From a checkpoint of a small masked image model: batches of 192, 77898 training examples.
Rows from block 1 of the decoder of a small masked image model, named by matrix and row number. Rows with one number belong to one neuron. Each number is 200 + 40 x the weight over its row's rms, rounded and kept within 0 to 999. All counts start at 0. After the name is the row's rms in percent of the matrix's.
After each neuron's rows are labels from the 100 images, of 14976, where the neuron reaches its highest value: "responds to" is what is common among them; "colour at peak" is the nearest of a few named colours to the mean colour under the peak. Only what is clearly more common there than usual is listed. The data: photos of plants, animals and fungi (iNaturalist). In brackets: how many of the 100.
# fc1: MLP up (decoder.1.mlp.fc1.weight, 768x128), inputs 0-127
# fc2: MLP down (decoder.1.mlp.fc2.weight, 128x768, transposed), outputs 0-127

fc1.644,089,207,194,131,250,219,179,225,225,221,188,217,203,172,260,206,207,267,178,274,265,221,211,182,136,268,164,190,120,207,182,238,166,210,215,184,247,241,242,160,228,203,166,260,193,133,183,145,238,185,198,262,192,219,167,152,172,283,114,218,148,111,208,217,272,179,183,159,191,194,171,206,148,257,256,155,143,191,245,269,188,229,230,202,241,195,212,157,229,144,240,203,115,199,250,193,232,180,153,148,181,272,184,167,182,200,223,138,238,172,202,127,193,245,192,195,217,258,159,221,262,213,222,184,143,236,205,250,154
fc2.644,091,178,295,196,230,235,223,220,234,237,183,218,147,242,140,162,178,218,200,126,169,216,188,197,218,110,156,222,276,182,185,142,148,232,214,243,139,204,207,171,170,153,193,156,218,265,189,229,191,163,173,259,196,200,178,203,163,190,263,174,173,246,221,198,127,163,149,266,181,236,215,253,205,185,270,206,210,131,246,141,194,229,137,204,262,184,154,212,198,144,238,214,199,237,236,240,261,208,255,204,171,200,172,169,235,234,240,176,221,231,161,247,220,160,171,233,226,115,181,139,189,223,267,230,161,209,215,67,203
responds to: order Anseriformes (26); family: Anatidae (26)
colour at peak: pink (55)

fc1.592,162,204,156,255,172,229,209,234,224,212,181,202,174,192,195,200,229,170,188,238,205,175,172,118,218,124,189,233,174,270,132,196,185,185,229,237,211,160,232,139,262,236,214,169,208,219,127,208,160,189,185,247,190,220,129,195,197,195,221,163,234,195,247,160,283,203,195,205,198,219,141,141,184,146,177,169,214,258,210,226,226,285,136,203,195,127,240,210,248,232,238,214,279,247,239,193,207,200,210,195,169,183,150,202,224,267,111,131,249,271,226,156,122,156,199,237,321,221,188,154,202,179,125,249,159,204,205,250,195
fc2.592,133,209,193,133,189,314,208,241,274,193,192,215,137,223,162,276,216,176,231,173,266,139,269,192,199,176,180,215,252,95,200,230,206,190,173,238,199,255,178,180,195,234,232,218,169,209,213,155,202,164,107,214,194,244,268,204,181,227,200,120,176,193,177,233,245,187,194,179,214,170,187,237,183,277,239,149,219,222,139,221,193,180,238,181,188,208,116,157,204,269,199,178,277,239,183,199,145,217,206,196,221,241,191,248,129,207,195,209,153,120,175,149,168,177,177,167,177,189,212,143,198,210,251,137,268,230,226,287,173
responds to: class Aves (98); phylum Chordata (98)
colour at peak: white (39)

fc1.451,075,145,151,117,208,238,149,210,186,251,207,183,243,126,212,173,153,181,80,258,222,167,209,174,225,217,201,162,140,226,146,158,203,145,135,222,235,186,191,222,183,211,209,259,192,297,187,172,117,256,165,187,233,186,189,270,172,139,189,175,200,248,194,252,233,214,229,174,179,195,191,194,235,205,224,209,113,154,262,261,222,216,194,243,267,219,237,184,216,192,158,155,238,241,252,261,271,181,189,198,232,111,238,286,118,205,219,193,239,194,198,205,226,181,200,182,181,189,174,200,113,234,209,194,188,227,188,170,211
fc2.451,084,155,225,198,217,194,168,191,135,182,246,219,250,222,147,257,240,249,92,121,195,232,219,169,175,121,236,145,220,197,246,169,212,200,168,216,188,175,268,145,215,173,187,277,222,211,257,233,198,242,224,154,178,216,236,303,175,151,165,197,187,164,241,242,155,231,224,238,246,196,191,213,198,183,222,218,136,228,234,185,199,146,256,208,150,174,182,202,213,141,240,242,204,209,193,245,169,233,164,231,122,230,243,204,213,212,232,237,208,177,251,137,160,243,246,166,241,214,215,212,234,131,119,212,157,108,251,148,136
responds to: phylum Chordata (93); class Aves (85); order Anseriformes (32); family: Anatidae (32)
colour at peak: pink (34); white (26)

fc1.382,096,216,217,217,212,147,209,159,238,166,213,255,188,244,206,230,225,266,232,224,168,217,215,183,188,190,237,233,215,267,210,142,276,178,199,239,200,138,155,173,247,258,222,225,224,215,115,181,207,237,213,230,218,178,158,222,246,154,180,205,263,190,213,186,168,159,125,233,222,222,171,263,234,205,164,197,195,185,79,199,239,239,202,136,181,201,99,224,219,169,250,162,258,179,169,241,187,67,251,279,184,249,214,166,182,178,112,218,199,275,205,174,239,183,231,205,216,148,197,206,183,185,194,97,181,181,187,216,182
fc2.382,104,159,157,144,236,275,221,224,171,178,192,133,182,196,242,152,218,251,164,204,133,182,155,164,251,172,221,167,227,214,265,178,107,170,162,216,183,194,232,207,248,102,186,185,167,229,213,203,178,216,209,182,194,198,162,177,197,218,225,160,217,203,224,206,237,171,359,289,244,208,132,234,223,190,225,169,241,175,248,213,226,197,203,248,213,227,162,214,198,198,173,178,191,207,252,125,226,212,219,100,188,209,272,240,220,246,158,267,198,180,190,195,210,210,187,179,156,147,138,265,207,159,213,229,170,150,268,258,155
responds to: order Passeriformes (52)
colour at peak: grey (72)

fc1.575,136,191,162,251,167,210,195,208,174,180,164,182,180,179,180,233,151,318,253,152,187,186,158,159,212,201,209,311,245,245,200,252,197,185,229,194,163,258,223,184,161,222,167,260,160,147,152,186,207,221,158,171,169,232,230,143,269,153,163,177,225,243,226,150,181,201,156,208,226,158,157,172,210,167,286,230,169,214,229,179,167,165,232,193,163,219,203,203,160,201,139,249,226,192,160,171,164,192,198,220,200,174,200,185,234,241,249,243,270,190,164,195,177,305,190,300,240,246,194,130,200,213,198,252,266,161,129,132,277
fc2.575,137,200,213,201,257,150,213,235,253,151,156,147,193,220,253,204,208,243,180,206,178,191,189,260,187,177,176,160,196,216,180,188,223,193,192,243,212,161,139,254,180,201,288,193,236,230,213,198,139,185,199,165,152,226,280,163,182,198,227,284,218,203,269,194,176,196,243,252,265,169,182,175,129,243,159,260,108,160,161,194,230,144,244,206,143,136,179,247,175,282,147,160,202,189,198,175,214,239,234,194,190,158,150,223,154,192,203,243,104,186,197,278,234,216,290,237,192,236,209,198,279,206,225,157,156,226,153,136,149
responds to: order Passeriformes (56)
colour at peak: brown (58); black (26)

fc1.727,069,211,210,209,227,174,216,150,162,194,167,173,213,248,150,136,232,255,123,217,169,182,185,231,213,275,221,149,174,174,233,169,188,235,228,156,221,211,128,160,208,222,131,154,211,192,189,200,148,233,255,179,205,229,168,141,218,250,219,240,158,71,141,141,274,201,153,222,219,167,192,183,213,226,297,252,234,158,216,274,159,200,182,252,237,216,217,171,213,168,255,173,125,130,222,170,213,192,209,213,172,181,237,220,204,171,222,208,269,217,154,228,220,238,238,148,218,159,181,291,143,241,229,146,228,156,223,239,248
fc2.727,069,177,196,115,233,224,263,156,239,157,153,156,142,234,189,236,157,259,179,184,270,161,260,203,138,177,186,163,201,176,170,184,241,159,205,317,218,219,206,182,203,170,178,140,126,275,171,247,287,191,184,193,243,215,205,249,200,194,190,183,209,246,224,268,167,236,179,213,206,195,232,240,153,187,215,188,160,185,143,236,141,219,177,218,241,208,182,233,207,207,225,234,148,217,176,267,315,213,184,196,200,221,164,206,247,136,200,177,151,172,118,223,171,166,141,248,198,264,269,201,182,172,172,160,148,255,247,207,241
responds to: class Aves (98); phylum Chordata (98); order Accipitriformes (31); family: Accipitridae (25)
colour at peak: white (32)

fc1.552,110,214,198,184,203,180,179,136,179,188,143,210,181,197,298,257,223,242,154,203,229,249,214,209,199,180,216,167,198,231,269,240,268,177,188,164,229,155,165,218,184,218,292,224,207,193,138,162,240,134,223,144,186,207,164,167,177,194,195,236,166,230,180,205,139,112,273,192,178,121,219,145,196,194,163,232,262,169,164,185,286,147,224,113,216,199,157,236,255,222,138,190,149,191,247,192,198,276,202,131,211,249,237,165,232,164,266,203,168,221,185,248,191,200,182,138,277,235,276,221,258,205,182,221,189,178,257,210,222
fc2.552,119,198,174,188,191,245,161,223,188,125,210,209,212,133,199,276,267,191,158,195,137,234,158,177,204,170,170,215,235,205,251,263,193,162,194,255,165,198,251,228,233,142,191,147,231,204,213,217,218,272,190,226,205,194,243,121,195,277,219,175,206,162,149,232,205,126,138,136,254,81,204,212,217,216,275,222,194,231,234,149,176,211,262,177,188,230,214,135,209,198,186,131,227,190,209,201,154,216,211,278,264,177,223,195,253,190,217,209,214,144,158,229,250,138,216,159,158,225,108,221,261,213,253,161,174,145,192,250,201
responds to: order Passeriformes (60)
colour at peak: brown (50)

fc1.114,078,240,167,163,187,149,191,226,242,206,175,227,213,198,242,223,206,258,182,180,207,145,188,209,160,163,233,160,218,161,180,183,228,186,144,226,192,213,201,233,199,264,249,278,213,114,254,178,188,256,159,254,171,187,235,127,220,181,137,234,174,170,193,151,189,215,269,268,176,230,224,228,116,257,227,152,183,192,280,214,188,217,244,222,189,164,273,184,212,284,284,146,169,157,175,242,219,213,226,194,165,195,149,311,156,201,194,181,182,230,220,196,161,174,160,196,202,232,197,264,216,173,158,122,107,185,237,262,151
fc2.114,064,221,292,246,178,249,168,156,209,209,207,193,201,222,208,189,204,131,300,238,163,251,278,182,259,227,244,185,140,189,209,119,156,258,277,212,168,232,210,209,188,146,256,197,140,195,102,200,181,167,179,196,207,201,149,266,168,185,206,166,303,163,177,193,174,194,168,183,231,144,167,196,226,180,162,253,205,211,260,166,181,178,244,172,193,207,161,246,207,165,180,192,197,238,173,203,194,236,156,135,276,193,223,173,243,228,175,197,271,150,191,193,282,234,248,207,208,143,169,249,260,188,218,218,178,166,150,115,179
responds to: phylum Arthropoda (68); class Insecta (65)
colour at peak: grey (75)

fc1.725,121,315,208,238,251,214,155,267,97,143,166,198,196,242,143,177,181,230,208,193,187,205,119,176,254,245,189,182,259,216,261,174,215,198,272,182,177,156,194,161,193,262,252,205,165,197,242,168,217,173,161,223,260,183,188,253,245,132,162,180,208,215,285,189,171,191,232,267,155,180,254,280,198,196,201,209,135,225,234,219,203,215,192,208,199,195,188,263,155,230,223,109,269,176,162,243,209,220,227,189,195,201,216,249,211,227,201,159,158,244,198,187,198,223,114,248,222,221,157,210,146,205,161,180,145,148,146,132,186
fc2.725,132,319,132,281,161,183,194,309,185,242,239,117,230,183,176,164,163,117,178,190,235,236,148,232,220,199,173,277,218,233,172,180,219,345,129,245,267,219,126,188,216,210,162,203,212,210,185,218,215,159,228,183,107,220,188,214,180,239,211,163,187,194,207,162,244,172,201,204,192,187,234,206,176,218,208,160,133,215,221,203,253,185,196,214,202,171,207,201,157,192,139,187,175,232,259,115,183,161,220,222,210,183,138,204,212,195,245,198,281,220,219,178,145,167,253,228,179,274,209,178,183,188,194,169,177,191,185,197,169
responds to: class Aves (85); order Passeriformes (68)
colour at peak: brown (50)

fc1.380,074,288,148,250,220,227,119,188,263,226,207,166,147,208,178,149,235,158,154,217,227,189,243,209,211,274,192,135,200,263,210,197,202,137,161,233,218,185,133,132,220,259,204,240,195,191,168,208,169,239,181,170,194,193,132,176,217,207,213,219,193,169,183,213,261,173,222,170,232,229,171,231,276,224,157,225,186,151,244,202,205,219,217,164,205,186,201,150,299,127,197,142,134,217,254,181,256,197,260,183,237,165,210,184,192,111,226,156,224,233,260,178,217,157,259,171,136,251,267,212,211,171,188,226,92,239,256,205,190
fc2.380,073,231,248,180,240,227,294,219,169,146,142,213,158,236,197,253,174,254,213,179,165,183,186,209,190,240,262,260,257,205,184,140,189,115,233,235,193,238,241,234,176,159,210,207,213,231,244,230,160,195,165,237,179,172,183,293,163,225,185,134,211,193,202,284,128,224,159,275,175,215,197,186,145,157,133,171,186,158,190,236,151,193,197,190,232,116,237,257,107,188,194,282,233,231,164,185,173,244,146,236,147,229,242,254,187,255,182,212,183,202,183,159,170,203,138,236,242,158,280,204,187,178,180,180,139,177,220,190,189
responds to: phylum Chordata (98); class Aves (94); order Anseriformes (35); family: Anatidae (35)
colour at peak: grey (78)

fc1.200,050,285,224,192,231,213,111,235,200,222,181,198,212,146,207,157,244,230,151,214,199,145,197,128,196,206,232,163,164,262,225,227,185,183,186,184,172,212,250,206,180,204,216,209,212,212,318,211,161,312,180,213,186,205,188,228,210,193,174,209,182,216,189,176,174,195,210,192,189,217,261,171,165,221,247,290,191,196,157,249,232,227,147,115,146,178,169,200,331,122,174,204,155,125,136,165,226,218,128,151,266,189,266,236,255,265,230,226,238,189,194,129,171,184,203,189,241,232,181,170,228,222,180,236,160,174,177,191,191
fc2.200,061,231,248,258,145,243,255,149,197,129,224,211,198,238,241,144,234,196,259,175,137,285,221,180,194,275,167,196,228,182,157,220,195,179,207,208,218,182,163,214,152,201,187,256,175,194,65,189,218,156,167,158,242,239,167,247,184,177,208,291,170,202,216,178,201,183,213,177,156,156,157,250,179,180,291,190,173,199,275,209,170,171,230,227,220,254,184,132,216,301,177,199,267,249,145,152,232,213,245,252,252,237,255,175,206,126,198,180,133,192,242,209,198,183,205,188,205,143,150,173,158,213,239,185,219,160,191,198,214
responds to: phylum Chordata (95); class Aves (91); order Charadriiformes (40)
colour at peak: grey (85)

fc1.578,078,226,237,171,259,234,230,221,276,159,237,230,213,166,147,167,266,229,182,246,236,194,170,211,199,209,285,208,118,178,150,149,76,183,208,198,222,199,190,153,164,205,212,180,209,231,129,203,216,258,248,232,210,156,272,252,256,229,175,169,256,169,158,187,192,218,194,243,186,246,167,185,189,154,203,212,187,210,214,186,180,149,124,214,161,221,204,250,230,143,252,155,122,250,219,227,129,193,162,225,184,146,200,195,191,127,176,231,145,280,256,204,126,206,217,191,153,124,219,226,298,217,211,187,221,207,189,195,210
fc2.578,077,246,245,166,150,147,209,216,217,207,162,180,234,210,194,214,182,166,218,206,154,136,213,134,231,219,136,151,213,175,172,210,194,181,180,154,281,244,220,219,208,192,198,212,160,202,176,221,165,176,211,210,232,179,235,147,260,203,220,312,250,224,183,219,187,267,242,131,176,244,126,202,213,200,200,180,228,215,190,264,192,234,94,239,204,162,253,273,197,132,208,227,166,193,239,167,213,160,183,213,225,211,151,141,167,221,289,281,195,148,161,265,205,213,148,213,146,280,206,273,229,189,136,169,158,239,218,231,122
responds to: class Aves (96); phylum Chordata (96)
colour at peak: white (36)

fc1.445,147,189,142,201,199,220,224,182,214,231,170,136,177,287,186,186,283,172,196,271,198,199,193,159,238,251,277,155,181,169,218,183,153,201,214,232,214,182,255,187,151,152,206,242,104,209,158,158,246,238,251,202,265,163,243,273,201,167,205,188,209,209,194,126,255,187,152,157,231,201,144,151,289,119,193,289,209,154,235,211,208,234,235,233,223,189,285,240,197,251,167,157,111,246,215,208,179,194,210,184,221,195,218,232,198,199,201,154,212,185,237,199,121,159,217,166,233,200,244,170,123,160,221,211,200,169,256,239,150
fc2.445,122,184,179,188,206,199,219,154,202,176,234,190,201,259,223,276,252,177,179,180,269,224,238,218,299,166,271,176,263,138,125,212,252,203,201,232,115,199,254,200,154,221,189,265,167,243,203,205,188,124,89,192,213,295,195,192,142,230,194,253,223,189,226,171,218,161,202,233,195,181,174,205,215,238,150,110,223,204,171,164,207,180,214,237,182,184,151,186,232,214,232,245,236,142,296,290,139,199,239,186,139,192,180,214,167,215,178,198,223,173,211,94,210,246,215,191,121,188,190,203,220,164,230,180,216,196,179,188,183
responds to: phylum Chordata (92); class Aves (91); order Anseriformes (38); family: Anatidae (38)
colour at peak: grey (92)

fc1.512,078,247,209,190,196,237,141,178,264,190,240,128,251,128,176,216,212,171,154,224,207,181,200,122,245,238,252,150,238,270,188,227,234,198,185,201,219,234,195,183,199,232,204,221,210,122,210,186,123,215,125,177,150,245,238,135,199,211,165,285,117,209,108,215,181,186,242,153,183,237,250,117,195,245,249,181,119,181,198,245,235,266,194,225,270,173,157,193,236,230,140,144,193,132,250,213,257,220,234,144,216,171,238,175,159,218,173,250,195,209,182,206,228,212,190,186,185,268,196,252,201,195,183,242,134,232,202,211,170
fc2.512,086,198,188,216,221,280,272,226,149,130,158,256,191,215,276,208,201,204,275,134,163,255,251,240,184,204,181,176,160,195,227,170,129,176,212,257,107,120,200,223,220,158,208,219,238,169,176,204,203,226,225,238,200,182,164,212,181,183,231,173,222,201,248,202,102,210,173,259,187,129,136,250,251,187,220,251,251,179,271,158,176,187,145,213,152,197,217,246,178,232,197,186,152,247,195,271,271,187,90,227,247,206,185,246,191,256,232,168,175,227,191,203,215,210,210,170,200,221,133,150,198,190,237,172,191,118,241,192,190
responds to: phylum Chordata (94); class Aves (86); order Anseriformes (28); family: Anatidae (28)
colour at peak: grey (77)

fc1.19,059,216,148,198,212,262,131,227,187,188,202,177,212,196,198,181,202,261,182,117,250,145,150,225,192,205,238,244,180,157,128,168,173,162,196,254,185,179,123,206,235,205,218,254,147,231,188,251,141,165,193,176,130,114,196,177,159,182,113,262,209,182,163,201,156,216,162,180,222,250,246,295,264,219,220,233,172,249,225,155,218,221,157,135,200,226,137,205,219,187,211,313,179,296,237,146,150,196,172,235,228,206,226,206,209,197,188,211,199,174,247,210,163,242,170,226,281,156,244,278,225,183,215,224,217,236,205,220,210
fc2.19,061,198,188,192,206,208,230,193,143,165,108,179,163,219,208,176,149,211,163,191,166,198,258,177,223,181,178,165,158,242,208,270,243,151,185,172,213,110,265,213,180,137,267,221,191,187,202,146,209,225,185,174,199,189,229,176,279,222,220,243,201,214,261,130,151,200,261,233,160,225,241,202,153,187,166,186,156,254,266,217,184,220,289,264,186,98,276,209,186,219,245,179,182,194,123,222,221,228,215,134,173,192,243,198,206,251,155,129,186,267,161,256,277,248,219,179,135,205,178,167,258,199,178,167,176,199,264,177,215
responds to: class Aves (87); order Accipitriformes (30); family: Accipitridae (26)
colour at peak: brown (59); black (32)

fc1.501,131,187,206,258,214,188,138,208,140,201,235,202,237,190,209,264,192,207,198,189,157,194,135,173,259,132,151,207,163,159,162,207,259,205,249,191,170,161,200,164,271,186,221,161,137,136,195,129,183,203,301,214,204,307,231,195,200,250,165,168,229,270,153,255,221,194,199,203,124,231,194,160,169,177,252,121,197,175,222,175,254,209,250,198,237,185,157,216,210,192,207,235,199,193,276,234,219,204,188,174,204,172,170,200,232,223,234,180,238,320,161,232,242,239,194,121,162,142,191,166,222,231,178,276,151,192,145,142,226
fc2.501,114,181,189,203,214,203,261,194,199,187,236,223,206,209,209,181,283,126,216,200,215,132,227,171,189,182,182,213,168,158,203,305,192,181,163,243,194,209,226,301,166,176,153,169,279,266,129,240,214,151,248,240,216,229,167,178,133,233,246,234,166,240,151,151,175,228,217,188,113,125,113,223,254,195,160,229,168,202,218,187,190,203,220,202,201,136,220,213,198,216,175,175,217,144,147,225,270,168,168,230,234,197,219,267,268,209,170,188,214,129,207,177,140,234,124,215,188,245,145,142,253,208,174,222,245,240,136,163,206
responds to: phylum Arthropoda (67); class Insecta (62); order Lepidoptera (31)
colour at peak: pink (27)

fc1.110,082,206,236,147,154,204,140,192,197,204,205,213,192,181,67,150,161,246,155,190,217,141,227,222,185,229,224,233,216,228,204,209,189,199,201,138,192,183,202,215,200,145,237,205,187,308,221,160,192,175,278,117,190,278,156,298,212,190,174,198,255,239,216,181,199,199,191,187,200,233,259,196,139,167,188,191,159,250,192,186,113,228,152,270,188,203,170,172,289,120,148,179,290,231,174,204,221,198,192,198,221,148,255,167,239,179,230,193,231,257,275,194,204,173,164,178,240,205,190,197,234,219,210,207,222,145,166,154,282
fc2.110,082,220,244,203,216,212,236,231,176,181,198,228,199,227,249,203,202,167,169,212,251,242,79,196,241,176,159,205,196,186,125,220,230,198,189,202,176,214,224,201,209,226,178,219,145,135,190,237,199,227,181,187,155,153,177,159,179,168,253,311,159,190,244,152,235,181,228,187,215,118,192,256,211,228,180,180,160,248,220,249,209,229,207,238,201,253,179,181,229,194,206,205,263,213,162,137,171,237,217,177,196,305,220,127,202,265,208,171,144,160,174,170,112,291,180,220,233,219,199,147,118,178,209,211,201,326,165,132,238
responds to: order Passeriformes (62)
colour at peak: brown (68)

fc1.481,088,191,179,173,246,216,167,230,188,202,161,275,204,173,252,265,218,208,233,212,166,197,164,203,145,270,193,164,169,164,123,202,209,218,211,211,240,150,219,252,172,182,147,216,100,213,202,215,184,193,175,217,255,178,144,286,250,191,133,225,214,304,258,191,253,200,166,120,114,204,204,189,215,183,265,175,304,152,224,213,170,193,224,149,264,204,238,174,251,185,205,177,225,204,225,180,232,194,102,146,203,268,220,197,125,170,204,177,163,224,264,209,255,239,235,173,187,205,186,137,224,212,214,225,189,172,257,235,177
fc2.481,093,187,236,232,237,180,234,241,226,234,214,282,200,216,164,143,197,218,200,247,214,143,179,209,265,163,217,214,302,254,224,230,193,204,157,194,160,213,250,202,158,208,201,179,224,172,161,181,191,172,145,282,203,186,202,106,185,217,175,152,210,156,181,234,179,183,197,235,266,188,255,214,188,91,214,199,146,212,132,221,236,227,163,200,154,169,158,237,152,189,155,258,200,266,256,180,229,153,259,252,226,166,270,239,260,181,219,213,280,174,149,203,168,175,190,228,230,183,159,205,203,195,209,187,193,140,158,58,190
responds to: order Anseriformes (25); family: Anatidae (25)
colour at peak: grey (75)

fc1.278,153,201,238,197,231,193,191,158,259,214,240,241,202,244,245,293,204,164,205,243,170,272,171,311,196,153,202,232,191,214,172,182,115,219,195,209,178,202,211,188,206,241,168,207,286,215,223,242,164,224,287,172,211,199,111,246,199,207,229,187,177,193,237,190,184,184,222,187,259,135,274,167,230,161,174,175,189,194,249,204,219,210,134,98,158,187,111,222,181,246,236,206,187,236,179,164,200,211,231,177,239,172,169,208,273,156,111,104,141,203,155,217,193,198,286,161,235,142,199,206,171,181,256,231,188,203,226,211,186
fc2.278,144,194,228,214,210,255,188,150,212,182,234,126,144,289,216,218,207,286,217,198,217,124,176,163,164,182,169,289,230,194,200,178,233,165,202,225,252,156,245,238,158,232,191,232,197,158,186,186,200,290,223,202,124,159,210,197,221,166,175,157,196,182,184,302,186,219,202,176,203,239,137,208,121,177,202,152,152,216,194,227,261,167,176,165,296,232,188,154,179,270,117,217,204,224,280,197,231,173,222,183,147,183,143,172,169,190,214,196,272,198,217,232,245,264,210,97,196,165,266,243,189,192,177,215,206,212,163,237,223
responds to: phylum Arthropoda (67); class Insecta (65)
colour at peak: black (93)

fc1.408,145,198,165,239,242,205,192,261,188,213,234,248,218,199,130,181,190,164,232,227,126,263,224,131,223,184,196,299,175,244,211,229,284,215,248,212,199,247,186,207,171,173,153,202,209,168,206,167,188,203,229,177,240,234,176,146,193,211,289,198,76,198,208,217,217,204,183,189,205,183,101,152,202,178,243,253,216,209,211,214,213,221,113,209,231,244,235,139,227,140,191,125,186,201,252,240,242,195,198,219,128,178,192,219,238,217,227,142,209,207,261,202,147,203,203,150,152,208,101,210,140,134,188,160,167,156,283,227,203
fc2.408,136,158,259,190,257,266,208,230,131,204,110,186,239,200,123,238,206,177,248,172,180,181,264,217,136,146,147,126,245,125,231,173,209,213,223,221,221,191,258,178,219,170,185,133,238,270,221,176,203,165,207,227,268,153,224,237,147,216,231,178,190,131,203,175,201,179,236,175,213,205,209,236,137,259,191,195,167,167,186,229,197,166,156,213,188,182,249,202,211,179,160,163,238,213,229,219,229,161,166,154,241,198,149,202,142,219,146,177,203,174,168,278,189,270,208,219,135,295,140,200,279,182,162,242,180,231,276,211,265
responds to: class Aves (97); phylum Chordata (97); order Accipitriformes (35); family: Accipitridae (29)
colour at peak: white (61)

fc1.201,120,207,224,151,196,227,162,247,262,153,230,189,169,277,192,176,146,197,212,229,209,173,242,193,214,210,300,204,174,151,279,233,257,208,139,236,194,233,177,108,252,168,202,176,249,169,205,174,197,253,255,191,171,189,115,244,252,194,179,186,195,268,238,239,173,186,214,254,174,212,247,128,117,314,228,167,166,207,173,130,224,125,170,211,201,227,220,191,291,235,189,218,186,173,145,156,190,188,201,187,198,178,112,213,286,213,263,150,191,231,199,184,203,167,155,174,183,205,183,208,158,235,226,169,161,218,187,203,235
fc2.201,106,204,217,208,227,184,210,197,233,163,243,275,206,152,189,294,223,188,254,153,206,212,220,219,162,215,196,193,187,201,191,276,206,217,218,192,151,285,257,205,202,217,149,199,236,116,232,259,166,268,175,283,149,190,229,217,169,145,188,172,184,145,179,181,190,221,261,210,265,190,224,241,228,217,199,238,181,246,183,213,175,126,253,189,125,100,122,186,105,181,239,176,183,195,129,220,186,214,189,198,201,234,213,153,151,226,130,179,204,160,187,139,195,242,298,185,179,140,184,228,216,216,262,142,226,229,250,184,232
responds to: phylum Arthropoda (62); class Insecta (60)
colour at peak: brown (52)

fc1.315,072,201,184,222,190,151,223,187,159,158,178,190,126,232,163,237,198,214,157,201,174,201,200,216,178,239,216,185,225,144,166,127,139,197,177,208,174,141,148,231,236,143,198,184,156,171,169,232,286,156,229,150,177,248,154,177,234,187,154,186,295,213,215,150,171,255,254,290,246,254,249,264,225,218,189,226,264,225,231,178,208,190,319,172,189,231,229,271,235,175,215,215,200,178,145,141,96,277,209,250,202,251,182,203,177,184,221,217,162,252,205,217,200,191,143,226,256,129,179,228,227,242,183,199,212,179,242,159,154
fc2.315,077,195,248,127,253,238,201,299,193,255,251,177,229,162,160,195,185,154,230,179,203,286,235,222,263,99,159,168,215,216,250,221,243,248,225,193,247,166,283,162,188,200,149,225,228,130,241,182,172,219,191,156,159,129,188,294,144,210,201,188,172,107,156,200,244,238,214,204,224,207,228,219,188,250,186,190,174,187,198,177,158,233,168,262,257,212,216,164,159,114,168,196,220,213,227,197,226,246,137,247,222,176,197,128,167,227,201,204,199,210,134,189,197,198,154,229,197,250,173,247,262,201,217,217,148,168,211,207,118
responds to: class Aves (99); phylum Chordata (99); order: Passeriformes (56); order Accipitriformes (26)
colour at peak: brown (59); black (32)

fc1.449,100,137,170,231,156,228,199,216,148,207,131,205,195,183,212,207,152,247,217,192,258,246,171,244,132,254,215,149,195,235,239,194,224,313,204,183,180,223,224,271,175,147,217,203,140,257,280,224,208,303,127,201,217,190,216,159,244,178,185,238,179,221,135,217,170,221,200,82,202,236,196,251,258,222,160,175,221,174,231,203,236,207,223,236,251,170,228,247,187,217,244,201,213,136,126,188,232,206,108,178,270,166,204,185,251,219,197,193,163,211,192,169,238,242,166,201,207,255,245,161,139,243,188,135,171,172,177,179,160
fc2.449,095,176,153,99,197,184,134,156,205,193,218,162,185,216,132,184,219,167,237,229,246,169,262,150,203,158,278,257,131,210,200,136,237,252,117,218,270,233,216,212,203,259,224,258,223,126,194,163,191,162,163,199,222,152,218,239,193,271,224,193,230,186,167,220,240,210,228,265,219,226,160,241,174,210,148,164,166,160,245,125,198,195,221,107,140,186,151,187,212,205,281,194,193,260,223,200,199,192,326,244,197,196,227,199,211,157,189,224,280,233,204,228,199,153,215,210,206,187,191,190,224,233,192,247,194,165,203,122,189
responds to: phylum Chordata (92); class Aves (87)
colour at peak: grey (81)

fc1.454,079,176,191,176,224,162,99,253,302,211,189,191,213,230,189,256,203,195,154,176,221,138,219,152,162,139,265,197,126,163,170,129,200,191,206,243,225,264,182,244,266,180,204,187,184,225,231,240,212,140,230,216,210,218,144,258,235,201,175,215,145,209,209,163,234,218,157,88,275,227,156,299,221,165,171,195,179,108,285,232,207,212,174,202,233,214,265,195,249,133,171,215,165,189,232,195,223,167,174,224,197,209,198,147,257,167,183,219,204,182,216,185,193,179,182,169,226,221,216,243,245,145,175,284,185,228,160,254,199
fc2.454,088,168,141,242,280,201,270,208,105,187,215,117,179,238,191,175,144,186,221,208,205,271,190,196,274,184,231,205,254,209,201,190,210,197,197,263,215,198,238,126,252,161,209,194,263,188,186,181,171,228,152,247,230,162,254,195,167,259,250,149,189,207,208,199,121,229,239,259,192,166,201,139,211,218,146,144,199,153,127,189,179,230,280,164,202,218,146,259,185,154,221,184,212,188,192,231,227,234,154,230,265,166,178,179,157,214,227,211,201,232,201,260,176,249,228,220,236,200,171,145,203,263,182,177,260,174,149,71,219
responds to: order Anseriformes (27); order Charadriiformes (27); family: Anatidae (27)
colour at peak: grey (85)